Rows from block 4, named by matrix and row number. Rows with one number belong to one channel. Each number is 500 + 40 x the weight over its row's rms, rounded and kept within 0 to 999. All counts start at 0. Numbers have three digits each. After the name is the row's rms in percent of the matrix's.
# convs0: first 3x3 conv (model.blocks.4.convs.0.weight, 192x192x3x3), inputs 96-107, a 3x3 kernel for each
# convs1: second 3x3 conv (model.blocks.4.convs.1.weight, 192x192x3x3, transposed), outputs 96-107, a 3x3 kernel for each
convs0.100 093:500466500500500500500500500505488500524502562500500493472448505370447500409500500500500500500473459476539488500500554550439460427410500486500480502573500500500500484568462500540500500500510500517508500500500426500500500452424418421500378447500500576653500500603454500625530500373500500453500500451525500475486500476426459500
convs0.101 097:500500500500500464463447433479500491437500500500500500591500500474468533500448442527500500553500500500601500448429483500500527498466420500592500500500513469500438500500500466500500472500500463442432500500456500500500500503500500500500444470500500500500500500500500513500500500500483538500384500500500496500500474506500500500
convs0.102 106:500500482500606507528526500500563505500500500500562502498500527500511500557500438473500525500547597500500573500500500476500508500458478563619550500500500607500425473548500547500476500500500500500500527478415500500500500461487500458500500508494500500542495553500377457436553532500535500476525500504500509480499500485456500500
convs0.103 102:500500500500554500485478481500489500500429485500561500500500487492533500451500500497452498500508400493500500500521500600500500500569492500500607500505500500484500466500500500508500457500544500468524475500474556487435500483499451472500500539503446452500500441500557500500580523500500500500500500538559568536639521428468500423
convs0.104 097:458500541500500500465433472576500500466473500500500428537531515507500565500500483500500500500500552403423500475451465500488500529519481495500583500500500500500500489500587436500500415500500500571500500500500530500568500500521451500500500500500500500500500500501500500500457525435500500483500500500567537500500535617500481560
convs0.105 103:579500500522528444500512500500500443500481445462500500500500422500500414500500451454465466552500500444500500500428403562500476500500511446500500463500500467500463500545545479500542500500500549500446544500426554494500479500500524500438498459500542470500500500478500500500500500510520484465534500551500535417586500437500500500
convs0.106 099:590500510500500503500575563500500500500500500439500494375500458500500500459493498490500500500500422500451500500523500500560554500500500455523500537500479500500500500458500500500500500500528500527500500500500491520500447423436491540427516500500503500479500478500439507500382500420480447455500500576500430427500423459590500480
convs0.107 101:377459500504451468500584528565522500500500586500500500408511500500513421500500500500500500465442500586503461500428467484500500556622500449500500519512500500500500429500500464463435592500500500566500435500478500465500500475486491500500462453443500500500498430500515500500500500500500500455422360430500535500565559500500566492
convs0.108 093:500500500465581500500500500500500500500500500437500465453499500438498500374464500500500481500431368460500433478500500480500485457475500500583396593510447610500523469500500500491500436495500526500477500474500500500513500462440439448449510500445588596500533489573505500465500500461524473500500500564547422500500500500557485500
convs0.109 104:567522500545554483523500500500499500500500500395485500500500500513546557500473500500519500431402426473439500500500500500394500444500500496500500513530500500500493556500500500500500509500500500500499473490500440448500500467565500458604408500500478500500548507500500500500500404500500475483509500500493500477500457445500500500
convs0.110 094:450423500530408407500500467491483500503500446483590592500500500500500500500500500451500484492443500500445491502427464392406430500483443500500540500487506439500500500500496486498531480500500460454449500500545548500579415433413426422500500500500506500500500450467589500535431528568420516500500456500538503590500500433500395491
convs0.111 098:538500500567458500574504500550526500500472506500464500515491500500500500500500500500500438489500480500428468543545572553566575500500508500500500505592500518500500410500501500500500500500560500467500610500488566500500408500500513500500500500529500503500510500500500567406500484520500533500500582500542500500566500464500500414
convs0.112 110:500500530461500572500500500500500524500500500575500500519583553500529558500500500485500419529537513439500500500500445653551500510500566500492502521600500500500534500500430500500500425437500500462500500500500555500500462452500552500500575534544500549595500436500471500470500460461429500478500500500603500495515385507397453488
convs0.113 101:472511492500476500500500500500453500500500500540573613500414494500451442500454500500500500521575500524556616517500500500500500561488500552518500500500430500544569441542533433520544462450506561591517500500443573500485530500500500500500414444364564500500553500500441500473517546490621496500594500395532454500500500500500522500
convs0.114 093:500549500500439500509487500484500500500452439537440480645500500500500500500500500484500488500546500500490492503500500569572500565530500422500500500526520500521500519465500595500500500500500435500500500500514500590490500500500529500500570571500520562500500500500500500490477500500500500500500500500500500500465500440509443437
convs0.115 102:500500500500474433500558538501500500500500500500500517414430500427500500500500500389500500500500412500500502500500500558560508465496500597500500500374451500500591549500519500500542555500500619595500500447399500500506405500500500497500529487500498500500423471500539558531508497455500500459433482500500500500523571609500617543
convs0.116 102:474452414414500472500500500451497500468500500500500500479500509477500527500500581500500469500530390500500500500581500492443428424497483500518501468555531500500448500500500500500500403490470500500500500500500500500500536500452557500416547459444480500500401500487397445500500437500536516513518500468477500505500509500500530500
convs0.117 102:500468500476500463500500486466500546500500534445443484500459398500500465500500500558533494439500463500500420473490500500500500500514491500507500500500500471500500455500425408392449500446451529552500500500500500500500446500500500519500488500559500525397500500500560489500412427500517500500464519500560500500500484500500500475
convs0.118 104:500500500584537500557509500500500500500500500522500500532464452547500500512500500500500494524476538500480500618500500611542419572561379478367458415500448500500500500500528500447534538399473500489533500499500513500500500539459469558500500530501462500557500500469457571500564516504497500531407433513500500453500499475432447431
convs0.119 099:428500500535500500474500546588500500509500500508480489469410500500500500500560500500487523509500500521447500476455500546421500641590594558500458500500500500500500500472500500500500500500500458500502438434495498430500500490481500533500500535500389474559495510495563484465552499500500500500500500485406500622514500492507470436
convs0.120 101:500500535500418501501419500500491500500500500500500500500490509500550500500500398613536500431538469416513500500500500496542500433500538500500471500500500500500348500500459470436457500500496500470500480472500440474478504500477437398458500500500500500500425511469527500571500475398500413500500500500496500465570500445461442474
convs0.121 097:494500572500500546558500500518491500500500500500500449500500500547500500565500500563544469500500544500500547500542534500500500531500540561501500500468595472414438500452500500445384500451500421428500500538448500593500416500500500482555500500500500500500500500516500500394536500503500500500500500500542569500500500500462525522
convs0.122 109:500491500500438500500461500519500500500481500500500545572500500424506501560529612500500550500500540516500500500500490500439422500500496500500559500465473500510462513500534486434500435437406453500500500500480500545500500500500434500489535500500441500495500500500500500424483500500500538525500483500500491463513537500559488511
convs0.123 099:604500493500500549398462441500500500522500491445452431455500483500513500499500500483500500500500500538502500498510500500500500500500542562500499576560501530500500443489500500511500512556500445447500453500500451500500515565500500505500557523500500500525500575639500500500500500507504475459500500500489438427455378354500500526
convs0.124 098:446546500500561536470500438500500500500511500500500500459470391487618609474500500413449461431500499424425375521500505500564478500491500500517584500500609500500593500500586500508500500553500500500500500500598500505500497474500468524500430473500433500500474500479454444500500500431500500458500474445536419421485481537481500500
convs0.125 090:500440366436500453500500410544500500500497469500425463597514513500582523500574500500618500532578500491500500500465511500500474500500500500402447417358500372400515524500421414420500462500500421446441500443500500500525500497500500500485463500494500500440500498409434500500500500500500506500500517500500472384500500426494414500
convs0.126 099:500492548500489473500457538500596605536512481500500500493505486476457500429500488478500445500496452500439535471445419493500500500500553528500500470477500500540500500500500500500501514469530500500500500463413500500428500500500500500447500500462434384500500500626483500500534602500500546512459479455538502500456500500469500466
convs0.127 105:554534500548500500500500416500432488563523477436460419500432500536505515500500395482405454500500500500478500463552500500503481550500500457500500422500556500500426436539500500500440500473452500465458469500482500475500500521500466500500465500475500518457500500500514500510595542457576541500591500424500432500592448445495500525
convs0.128 098:500500500500522539480500500430536500434514534446569599461500500348451495474460500500500500405491515442500500469448577509500613500500553500470584521500486491593529583493436578523500681520526500502500444500532524500540500484500500437500469500500524500500500500500500512500463500500500500500429466578456519476457461481439476471
convs0.129 105:523500500481500500515484458500500500470500500471500500500500500440500528500500502420506500500487628468500533485500500500525442472500483459430500413443550418500500500482500439500500456500440500529489404551554447500590500500609500500598500500587500500490473558559467500500500409500459500500500391500479562500533624500463460500
convs0.130 106:493563536500500562538550597587582500518500521500500500500497521481500500500500500423468433453442500452405471578575576685718663639690675571556500500500483500500500471483435454453442500459500500541508610635546568624585462450500487500503500496500444411415424500500383419500443500500468500528500500500500582584456504500500396505
convs0.131 101:430500513403466477500500500500482463445500500441500445500505458500425500500500409460496465477500500478500500421500500500500500500500500500500500500463500484465500444534500439500500420500500491500500495500500455500500455429500493448474510422461557501500508500500464500500423374404500500492535518442538503454531533446461436422
convs0.132 100:380453487500603510500467409500500516500500430500500500500589500500474421500500500525500570500612580500500500500577500491416500477500361482500500427500500500566551580419500500475500579428637545500500627500500500479426455515500500500492412454500527500513500500500500500500409500500500500500432500585538500500500524500500500500
convs0.133 095:500500500500500487500520541500500506500500573500500547467500500435500500576500500500500542483403500495421467486500482409490464500500500461386500504500500485500563585574499572500464500513579500482500466421417510500500549473555544500500500518552500500500512605500500545500500500424550500500500500500488500500500582500500500429
convs0.134 099:500500498500500500500500542500500517500500472500500500500518454521512500500599539500438500498500500424457500500500565525500481542583500500500544500494533500416513507536558428452500500500500463500500482506500454479547477476543509500591500555559500542559448500535500500482469500507437500464482500500500500500500500500415500578
convs0.135 098:493481431475500500500602619500500580482500500475500500498531500500529500513483479477491500461463500500500500485500490501570500443433500500500500500500539500500500500510517500461500550500500500500457500500455459441500573500633500500563500470500500449500500523500500500500500598500500564538467447500525500459500544500500557659
convs0.136 101:500500427535500625497500578490524632510537500385500414500500500500500595500463500539556594457500463500500500500500519500500563500587555455498500506434438500500495444458538501529500500500466500500568500500500432500323425480447451480411472456450500500500553500500500500379586500500533500522539484461541500500518523542500500500
convs0.137 101:500438405500500443571500423555474402591520396525500467485500500500454500477500500541500500500500546500579500500410459449478537480474500500380511435414489500452500500500500420416500451414500500500525524515500517552444500500603638580500500571500505500500500500537503473466555500454505500425500445486453562605500601565500589500
convs0.138 100:500500500507512555500500500516460458500500500485500500398441500499487543446439475500500564500500526500500500500600483482500500500500500507500500500516551500464460507500551500500497518500541500546500465500500500500500500494477538467500542500500500500596500500541500500442500426487500475500500500500467480500500500480500500500
convs0.139 103:542539499498500527583500500500468500500527500500492500445500425464500500507500528568500500647500500493462541697500500500536500500500597546542463453495467433500500415481509500500384507501460500500422517500431500500500508500541500500500500500437588510500520500500466455409500468500500493500500492442500500500414500496500540494
convs0.140 101:500500562526465500583500531500503500603451500536500443469479551500500500500487500500500450500494500492493493500500500500500529500500465500525484455534500500500501500598511500527502459430507500500489500551500500500500567461500518430500606500500458511521478500534512414500500464393384500456500472500455438459583536492601519500
convs0.141 100:500607500500487414560469431503455500469497500500500500500500500399532355500500446500500547500500539444500500500500500500500465500500429465412500500500500500500508411430500402500500500500500500527500497472500500500500500500542418565500500602500500484533491468500500500500500423500442500547500500543500500408566500500466490599
convs0.142 098:500500500545557480547500500500500500468452500468500504584500481500500451500500500325500498421438432500462500500500500500500457438500500545500500443500535504477500500500500493500500500500500433500500500500500463500424500500502500399461500517500563500627500500481500500431500500469500389464500468500572527500500564500484480429
convs0.143 100:460482500445500533500458500612557500517500500500500473500500560552406478452500506443457443500500500500500500500500568441530500512500500500503500499585511500500571483486436500526594417500592500516500500450521493445500500584500500500500438500488500500500500509544500504500566500500500500379500500500602513500574482464477364463
convs0.144 101:500461500500500475525500500634500538582500500480500500532499500538500500500525500604500449500500435475500406530500500549500500510535500500541500500500500467501510500500598484500500465500516500507500500453472581493481473446500409469500463500500500451576500500500585500500500500552470537500500430500422500500500526552500584570
convs0.145 090:432500500500500500500500500500445492500500500500500592445378452500422462478488469602500500500500500500500464500500500482490409548500500500432409417500500396468500500567500500573500500500500500500500481545500500422500428507500441421446452467500558500500500500500500500444576509500625563500500541452500500500500500500500508500
convs0.146 097:482500500500500500507500439500500500413500500500500539476500500500500500500440438423424500444446421417460500537500500566500459500465382380434487500579545500620561499404526543500450500578485556500441500500500536563520500473500500519500500531500569564543584500500599500498500505500542478553479567551465500500472500500500500466
convs0.147 102:489500507500465495500500482467484460500536472568500564500500573500500500500500455406550500436531457500589500467429500500562501500500558444500500514512422487500391500472528500445500457506508426500410500500495544536500500500500500457500536500519429415486500500564518463512500500438549497406500548500500500433500500463530500455
convs0.148 100:396500500405405483460500500500525560500500500529500500500523521418500500500528551500500567424500498500384500500500488500481500500500500500500500454500500398502512542500484502589500532500500541500500494500500500500544500541418374500500395455500500500500430469500450495592437484490463451545489500623461561506500579517477500501
convs0.149 104:500500500545509500500500500460504500469500500432500413418466500464555535500516500500500500500500500500499500404562500500500436454469443492481500500500497500500500606500500545418441538500500435500455500500441460451410500500500478514588549500500500497467500518500450494500494500484500523500520572493500500500506519414500500364
convs0.150 093:452464462500471520600529578500500573500536585597608500500500500514542500579500500500500500500500500537560500431418500500500500383500618439427476500497510417500524586609570500533546352500500500500609500503474553500500500593612547576549513500500500500584500439484451500502396500500420500531437490455486534465500500500500500500
convs0.151 104:464456500470500500489500500500479470500447500432420588500500552500500415573500500620500466585500344515302414443529500443500510449471500490500500506500550500540500485493500500527555500500562517476500499437468500500500500500444500500500446500500552509426500464463524501425585511500560500448511393462471500500533538500500500450
convs0.152 101:543500584500513500500484500526577615500462503502489500514508576575591525603500500419437499500500500533500438500500500500500500500500500584500500500526500500513508462483500543526490542498411536500500500456605500500564500500468481488500479500479484552615495503582500537539404500472367401466333445474450500435500511500500547500
convs0.153 101:456420500484527473541548443500454467510425441504500608500452499549490451569500500500500500500500500500490500583500500500500456500500500515500382468437500500483522455530518489423500500440500540441557500455572537540522500500500563500500634515506582499550500500493500500497536500536556500562534466380500500500500516448500500500
convs0.154 097:500500577500500500567524549500500494500500500420521500634578500628500383552486454500536510500500500500521519527463410500500500515500517609626500544500516500500500486444493498458522420500538421500500500520500500506514500500500500450442511454500500481500414411434455416449552500561500500500514398500500500500500500431500401451
convs0.155 101:446500547487500500500500500500500500500500500567505562424439418432500494379456467500491500500460500531529500384481435500500500500500500471500500500500500500516530500500500570500472571500500500567601500500516500500500479569516496512487500546521500500500500480437442430465500547500567479500500501512500570500500500606500512561
convs0.156 100:467575500424500500465500488500500500542519446500488465500502500500515585523500500500500460500500447445500503506572500434500520415393500500500500500500500500500466455527467500589435500555460500496460502505500547500500500491500405500500500500541500500557524500545526500500500500365455500439482500500500500486500500564507590500
convs0.157 096:500500500500500468536511500500500500500581543500500525399500378500500500500500451474500500473500500500464440536500500500454497500500500608585602562500527500500500487536592500588573581480490500488525500500553538603566500500579500500527500500538500449418500456502500498500500500500500500500500500500500556500500500500500505518
convs0.158 097:436500417500489452500503523500500500500500500500500500510452479500500441500380475458501610500442578409455495529500492500462453500486500501524409500500439500482442550500500500500535500500500500538500498500398500478458500618477510556500504500500584527500500527422553500530467500608500487525500500461500500508500475500500538500
convs0.159 097:500570576500500568463477436500500500500482500448463500500500500471500539500500562530569500500562432500500500500500500491500500500500449552500515500495431493500500483512502500500444544459426555458500540460512500500500500500515547472455500500500500500528500500500500500500500500500500500507495500459492500441419548579500479543
convs0.160 104:565466500538445461500456500500500500500587616525575526464500504569540508500500456500421548500391467522488500500423509439500500536500524580610505500455500500493508500500500543500497500530500409500500584500438494511539494583546556500500471453500500500500512398500500521555533500500656509500500465438611500473500406500558454460
convs0.161 106:451500472466500498500500500623582482547532435509500377500452500466485500500500500476468500475500429453490495512500500500543500500500500500533500500500500402404482439520500447442500454500500508439481500500500544500390526500529500575538500519500527500471632588364500500477446500500500477500507500500500500505500515500500488454
convs1.100 082:500500450500500500580537500429500443406500500349500441573530500493500500500500500500500500500500500500500500500500528500500491436500500500532490500563500537500500455457500456427500494500500464494500500500500500500500500500482500500444500500459482500482500500443500500426462433506511474500500500500442500458601501448612500500
convs1.101 097:560538500410500500500500434490559557525512500577571500500500500506500552500500526511500500500500504500500500500500500498500500536545545452500490445500500500515552458500500557500426422500408535524602500500503500500500483461441566500501581568500500500525469562562500612525500500451500535500527500580500391500430452567500480598
convs1.102 104:500470500500500500415414464395500424459491500500456500500500470539591600500563575524500470500500500470500500516500500542464500500500555500521500428500500508500500500586503500592512522500580546523500461450460500500502500500514500500500500493481455407502500500660474500500431460415467500500495500541500490500436547500509500446
convs1.103 098:604528433609500534568500500430449500500497538694529599552500522517568500500460492500495500511500518455547553500500500500500539445449458538500500458520576500625500500475500546553500500533521500500579500459500439500500442489514469500502455537500500500539500536500500615497428448495500505500500504503500549572500473457470500500
convs1.104 103:521467500500434484451500483500531519454500587500500592451517476433423458371489500575500500500500500500500473494578500476491653407379578483500514556565604500500500500500480500540500500535500503500500509463453500442500547566586500500531536500500500500500470447500576500500581527500463483522500500500504519459500500442568500441
convs1.105 099:500500500488500500483500500563547500500611500500500500500500500507500500500437484500493500500500500500574499500500497420472500422427509500500460500500500487577508429480500500500500524500500486503500450502394448452380459500500462500447500553485473498497476500582500443500500500500405488500500481500567500500500555500500589579
convs1.106 078:462500500489500364428467500469500500499500407576534502500500514500500445540588500500390493500405500472500475500500464500500500460500500481500447500541439544568515549500500500500475500486500500671590500500500500500533500500500547500500571500500539475500500500500541500500495455442403452490500500492500526464500547500500500478
convs1.107 102:500535500500467500500500527583500533561500445424500504517536490500469500461500500439494500500500500545500500617613500483532539400445495500362499439500535500500500500537500500500500500509475500599500500641500500500500424414451500500500500483449415500580500540602469504500505500429551530500535578595500566500500466467500545533
convs1.108 105:548537500606581500534522515505510500500500405500500458467500500500500569486515500509457483500539557520582592500500558503537495500500478475434475500483581502500500500500469531500545526500579536563500541547500462500436426500528442496500500500557451500500392466440455500500526500506523500441509528443500418450447418472501500500
convs1.109 095:500500500500463500500500523500500500500500500500500500500500500530500452500500500500500591500540500500553500464500500451479500439500500500540500500500500466500416419416500500423458438480451500500392500469500543394500565500500500500500500415472470371500500419460500442485500500482442481457474453471494500500500500500500500500
convs1.110 093:500500525500580500458500504518500440511508496519500500491546481500586500538572527544500449489500497500500500500542566446500557490460500500500522500512545475500438500511500557500500637500500372440500500500500526578562500500462500500470545500503575500500500500500500500500500554575500551500500500528582550500450482497450500625
convs1.111 098:402500461470500437447500408474469500500455500500500500500452419500523500420500503496500500500517500500500500523417523500500507500500455500500500533423412514500500500449457500433483500500497500481411424500363374455412526500518500542500419500500500500463500500512500500500454500513500586574524554567398470500416500426513500500
convs1.112 118:504500500472384500503426538500500489500500513454561571500431500496500523500500500500513420500500523584575570500467347528430423610500417448500500417581608485500657479500540500476500473444473500419530500500500500575545636500500500569510500500500524500500500500500461500636500532500500501433554500500500617500494500488561500550
convs1.113 107:500498560476404500500500500500500500529500500500597500500500500479500500500500402624500442500533439450500500500437500541500457560500476480500500484500500594557500500500500500500447501500500500500500500500500500461500585633500500516519500500500482485500500502584500593500500519508500415489500500500431493533503554607586560599
convs1.114 098:500500500525580500523570512500500500500500500500500500567500500500500500500485420500500500500500426487510483500583557527526492497525500465502554500471500500481428500500476519500500583562500432426449459458524500454474500500513466490500500500554466339500500416466500500500478541504500499500500500456518500504505464447500474449
convs1.115 104:489595585500500614500500500529500436500500500535500377500500493500500408500500500419518500591500500491500502537564483527426500500500500576521484500500535534492500545500500590543555500497513497428500486533510500608533500550500500500500500485500511500457522472500500500500500489426445582500500500500537578500500500457459602571
convs1.116 094:479482500486500514500500486500500478500465500480435500500500500500541500500607500500500500500496500593578397473395481440500500500408503500467558433500552504500500500525617500500500484500500500500500429500500500500516500500411500500500552555485500500500500500500500500438419500500500552500500564500500499491500500599500470500
convs1.117 116:500626481491500454502494366479500500500454500500495500523582500555627500500500518500500429500500478500500500500447500500383444483418500518499500500534500500475500564567500506500492532528500531500389559587409393500407454437500500500500450412500411500500373523558500553585500500487500551536500591500433500540463479539500503543
convs1.118 104:469543480496545465461516462500478499522446500500488500574574500488568500500500500500500421500468405440448443500500500500497552395500442500449500500412333416500530500500500579534503570486430522500503515450497518486500500500500499500500389500458500456500440500413500500385514595500500500500600454500500537492482500500430559500
convs1.119 107:578553552554578500499472500525424453582500500634500501500500500500500459467462457468535500464500513367500438500500500500500423500500509500500500500500533531521565500520428500579500495550481528488500497395500500418422409364500500456500500500413398500492500452475380500596497450477463414500500500510500458500500420567500449520
convs1.120 090:391500524500500500500500500482500500500424477500500500439482523500500500500500503500500462500496460497484471500470500500500500500629594500500500500500470500511557490500500447500500392474583529518429500500500425525450485459500541504500493500500504500500500516493427536500460560500537556488500500500442497500482513500551500500
convs1.121 106:565484500493494500500500576500500490628427436496414500418458514495500500500500511500500414526500454586500500475503500533470500521506500500493500500500517601555500500455451500388500484495500500468432500500500500500460548438530500500500500500500500495473439500461531500493500500502495461418438575486500523582504530500438576500
convs1.122 100:500500500455500537500410504500500500528538500500500564441506500413419471376427500502500446500500456500500491564500500500400474500500500500500499500500500540510412500500500500500516500500500587500462567537446500612500500500487452500500575486500500539482500630540500500500543505500486441500500500534596617500531500501500500500
convs1.123 105:500564490500500500500500515487410500601500507500478500500586535500604554500617500445454500477500479449500536500557500440500500500492343473500500500500500500500500666605551606500500571438500476500500445444532500500519500500434500458500500500492500556596500500538500500500618556500500500474500500503530500644500500572505500578
convs1.124 098:500500381578561500583500500535442430500453500538511560657621565599649500500500500500500551587461500500428500500500500501500500394500500372453435500500413500500448419500500399500500424500437500500491500500564500530500500500524604500500500564500525669500481590495409478500502500446485500444500500500500500492585496470500500473
convs1.125 107:503547468641500487688500553500558503409500500500424500469500479500555575500535500436463500500500500400500500500531473431466500449451500522500476500500473500440428536500496500500537500518500455520500500500480500528487500500500500420521489500549500500536500500500679500500500554500500551512500533500496439472478500500500461421
convs1.126 089:387515441397500541500486500500450500500549491500562515482454500452405540423500500500500500471568601500554500568500599500500540454500500458500509500500421500500500500568500448510518482500500500500500567500544539500476481500418455437451543571500500539635467500500500500475435500500443500486472587500555496500571500500483455446
convs1.127 118:500500500500500417500500500469500435500500391554580522500500413500500442500500500500532469500500500500654500500500500510550500434501540500500500500500509564500500500512500500500500450545500509500423500549500500512386500500500590411467500500536500500500500538500500500500501388476461506500500500543477586543541509523475429427
convs1.128 086:500590500509500500500500500500500420500500463500473434453406464514500500531500500518500500582506500524500485540495500500500500500537537500500433500500500484500500500500500500500567532500553482503511488500500500500491535500500500500443500523467399458497378533500415543500619500411535500479554500500471444500436459510500500565
convs1.129 103:526567517500500505500500614557500503500500495534500470533500500413569500452500540549475500485429500377500500500500500500500500481500500475500500500500500500500500500500500500500500500500490483518500500500500500500428549500433500500500490500427467489500458477422436500500500430414500492484500443500500431500500500500500500599
convs1.130 095:514500500560500484500500500560500403500500500526547497500500454456500500500500543485482500459500432492500500500515465500500459437457500556500491577500444500529500412463500390464468425435500500580500500500480500535500500500500500500487500482500500497500470469506459500474458500474500516500500500559493500476548551500546500448
convs1.131 120:500500395500500467500489450469500500500451470500450500500549670500500517443429476498500500546431500500518500432456471445500460500458500419535571488500573500582561607627560500623546500500489500500500500541543463555480516500500617574500602562552496500500500500591500500500585577500500500555500500538500478489546500558542538628
convs1.132 080:500500432542500500500500500500500468626613497500545500403500500472500500500544519543500450500500500470500496500654500500500538527500592500500479500500500526500500528551553500500586498513527473500500500583500498454500500500500500500480585500500435587493500500500481500432500500500598500440524552489552500500500494491500592599
convs1.133 071:500500493513500500540529500500500500500584457500500481571496490560552500500500528500448503474500527578545547500566500487500433500429500500500592565500500455433500447500500492524500463500500651518555586545525598647500549410500478500500500500500470500571500509500429469500500500500465500500500500500572500500486507500500477477
convs1.134 108:500512500500500679510473425443500462443483434401457489429505435500500565496500523535500506410488489500530500452477500434441467500500500500500500500420500500500500501500353500500500500500483500500500500534500560500500492422500465415493399375456500500500478486500428500500510467429500500500500440500500500488584526400626500415
convs1.135 101:500500500467481489500449439493437444500480443619500517531500453500523499617488500502500530474521500500500500607526500500563528447465500470500536439554500500500500500500534478500526494463482500489500557500500500562500500500500500500500559467500433500500500500500500500561499500500500548545500515470500500524500535500499500470
convs1.136 095:594513440637575500500500466500487485500500500500423525459424500500500458500557470490510500500505414500500500556610500391500441342429405500510574500592500500500500500500516500500500477500534500500466455422387500506409496500500500500500516500486500417531500452500521500500431487500557590500451462515435396439500500500500500500
convs1.137 090:500407444500500500500412500500500500500463439500500421500500500471500500524529500411500438427470421500410411424500500483479500500621565500539500500500566500551563500491500500500500500500500502500448500502476500500500520435500489491500500500500557500484500466500500455450500500500500368492489500523500453496501500500578500488
convs1.138 102:500500500500500500488546533432477500500500500500500455454492500522500532457500442430500500500500428500500500500556500500500500519500554550466500486393500450433511519478500500500463500500500500461500537501484549500500383500500437500500453471500500500444500500444500586492500500500500500435500500456500598500500500498500500474
convs1.139 100:400500500500500423535536529552500500500500436500566531446454500525500502469500500483500456485500500475397500500500487500500439514572499500500500472511500500500439500500500500500504500500477500500500500443431473500500555623487564564500500636593459500500607624616530431500508597500500600554489574579500528630479471500500500500
convs1.140 106:500538608500529500424504593550500500485472500454461500495518473500500443543500499636500500505500500537500519500500461536486500500500511423484465500500500486439462550500509536500500531500500517467500500500410446500500500482360487469379423413500567500465501500500494503525500512438500500500500500446500589500467529500500489500
convs1.141 100:500555514500567471471500500500588500500537570409427489435487463525587560500500500621577500500500500540500465552544500500462500500500572500500500500500452500600500500500500500500462505531500500615437495575500500500516491500500500500500500449421500500551600500557500514553413418500500500500427522442500458458500512413500515408
convs1.142 106:569618500500500489500500500500500498514500447566518500500500473500452500500464500500518500488500500484500500500584500445507500500536565500500500559500490500500480474500500500500500500500500500571500492500500538600478500500500500500475500500373467555488442500518437500500500500500524550408578500500500536500562549500500538500
convs1.143 100:513558500581500486532577500403500452512500500500500500504441479500500604574559514500443536508560561488500500500500500414500445500500434500500500543447500504483418522500500507500531500500500500500478441458500500446466500523500547612481518545486500500500583532504500500500500500560500552583574604565500500500551452452542424461
convs1.144 092:500511500482500598510500500470564495500537500561529611500637500446500500500491529498463557500500519442459505500500500500483500500465515401500500467500495515500500500500500500500500500500500418427392500500417459472420500488500443500525415445500449452500500500479424500413500500500500500598500500500500500500634500500544500499
convs1.145 106:500500500441409451500500500408488499514500500515500500474414500500461500500505500540500500482511500469500500500465480500500500554500513500500476500469500500500493500500500535560478516507435500500528476476572500482500553562579500549507538601500539500500500445463500480542521453449541500500551500408500449452500487417500494500
convs1.146 086:585548540473500511587544500558500469500500475500500500495500500586559500427500500582483500500500500500500500498500500452534500470500479478500500504500612562500558500500500500500500395419539500508528500500491500455465393543500461500500500515500544557500554594595500446500482500500451444445500578500349375500480500412430500410
convs1.147 087:500500470500496495500467469389485500500449548500500500447500429582500451543501524500500546429500500500500500553533500549500500487500500500500503545515567556536562500500500500500445500500500500500500500481500500500500442531500500627500540576500500553640518500500500492470560500476555548500500537514500526500456482422500500388
convs1.148 106:500490500500500547456428425551500500452500500387389504560500480576492486500500488500500478500500500500459505500494462515500471583498500500493500484446500483500500507491500500500500472482407539500500469500500500500500536416426605576500595500500500499500500563500489517536500516427500480395500500409560528558521500476587428434
convs1.149 096:500562500594585500500499440530565500501597517633500515442500500500530562500383500500500500500500500500573441500545500559557500581577480488566486501595478461547500500481500619586500500500506526500500593500500500603500500494500500488500522500489368500500494548500510500500500500586455500500457500500548440500500500500457539574
convs1.150 096:496500540488500500562500500500500397500447468500402500500540500500465500466475476500568500479527479431500500560500483516502500497471501500387500500500500441566500382500453504500489544500461500500420500500500500500500542434478500435487473392443500500500500508438494516500500500467551546486484486500500500500500462500500441469
convs1.151 105:500500487426500500500500516515500500560500479500544535504572500500500570450455500492545595500500646500500557500386500500458500516503505521643550515450500500446500457500527530500524463500500427500466500543500500419500500500552417472563509500511500465537617519583523501531486500595516551493500500500484557561557569444500476500
convs1.152 102:500500500482500528401444500500549500500500500500500500447421425500500483500461409477540447432500440500500473548500500533500432430409403500372500405400505463481576500500492500434500515500500577500500574500595538515447500492508500522513500500508595546571547500500500408489529448459500445545500500540579500500554500500500462463
convs1.153 106:592656539500569500500548476434418500486525500507500500500500528500500500439500458465500500500500463460500500477500500457363500500500542500500500566431500566500470500575506453500500500500570415500500500500436569527500375428500500440500438500500411422419500471440500394403483426500500445467507500528500500500500500512500524592
convs1.154 081:500500495500500500483500427500500477500500509500500500500582545500553441624577500500500500500500527537500498447510500500500500500500498468563500500520504472505544582500497611571493578500491500459500500415500500500498496500576540500500500500500434479500391500500500537557500500500579537509500505490511505500500500500500500513
convs1.155 100:464443433500502533549544575552529500500500500527500492500500500500500500434474513423427481409385500500500513495500500500500548533570500575500500500497508394500500395510483418478504410500500500535500500500500500500524500500500500500499428500500500500500467565568476578509528589500424503500476480477496582498500609547549623565
convs1.156 094:454432500481458500500500455586500500500478484645500520500500509577500500560500500410500498500500492500500456438500549472500500543500557514500500500500589500497500435500500466500500500432500506500500521500500442474495500500500476455500436500493491475425487500441414457468500467500500466500481432410500500500500500500427500559
convs1.157 104:500500488430446500387397500500565459500500512570500448500500500491500446474500467481538537549648500500500516457500500426461500418500440500500500471500431484464519509487468500500436500500500500490535536500500496500500500579551500500500450475557594666644605603500500509500546500500501463434500500500478500473440429424450472420
convs1.158 102:500500505500500520500484490435500475446500500500500546540500500547537591500500536387466500500500487403427504500500500500500500469476500500500560546551611538500500446500500459500415500507428420428500440500500500458434533630500591500500500500500500500500531500500517500593442500427449500500454600527500543534500546549593520500
convs1.159 108:452500501517514500500529577484500595500500626500500560407500483500500500560500424399500500500486529547513500500542612638500516573500500560581498500416460500490443500500500500500500500412500500444500500492500432500618499388500440414500500500563418454500500500500557500500500482500500481500500500537581500500550500519500462500
convs1.160 109:530500482445429379500504500500547489574506542445470432439500555545442346500499447401500500500485500500487500500500500389500500500500500500500500398500576408500517500575567475500472468508500500500457431500521500500381500500543500457500504500500531531466500569498500500528514500501500566576459500521500500514500500577456519650
convs1.161 104:493500520472473418464434500500460416500500459500500500543500500550500500502500500500565500500500500544500637531500500483572529500500549500470500400500500500500527500500500500530413500500500498542500454500515500500500500486500539443578626500477540499458500446500500500500526500500522500500490500513528500548558516579500427558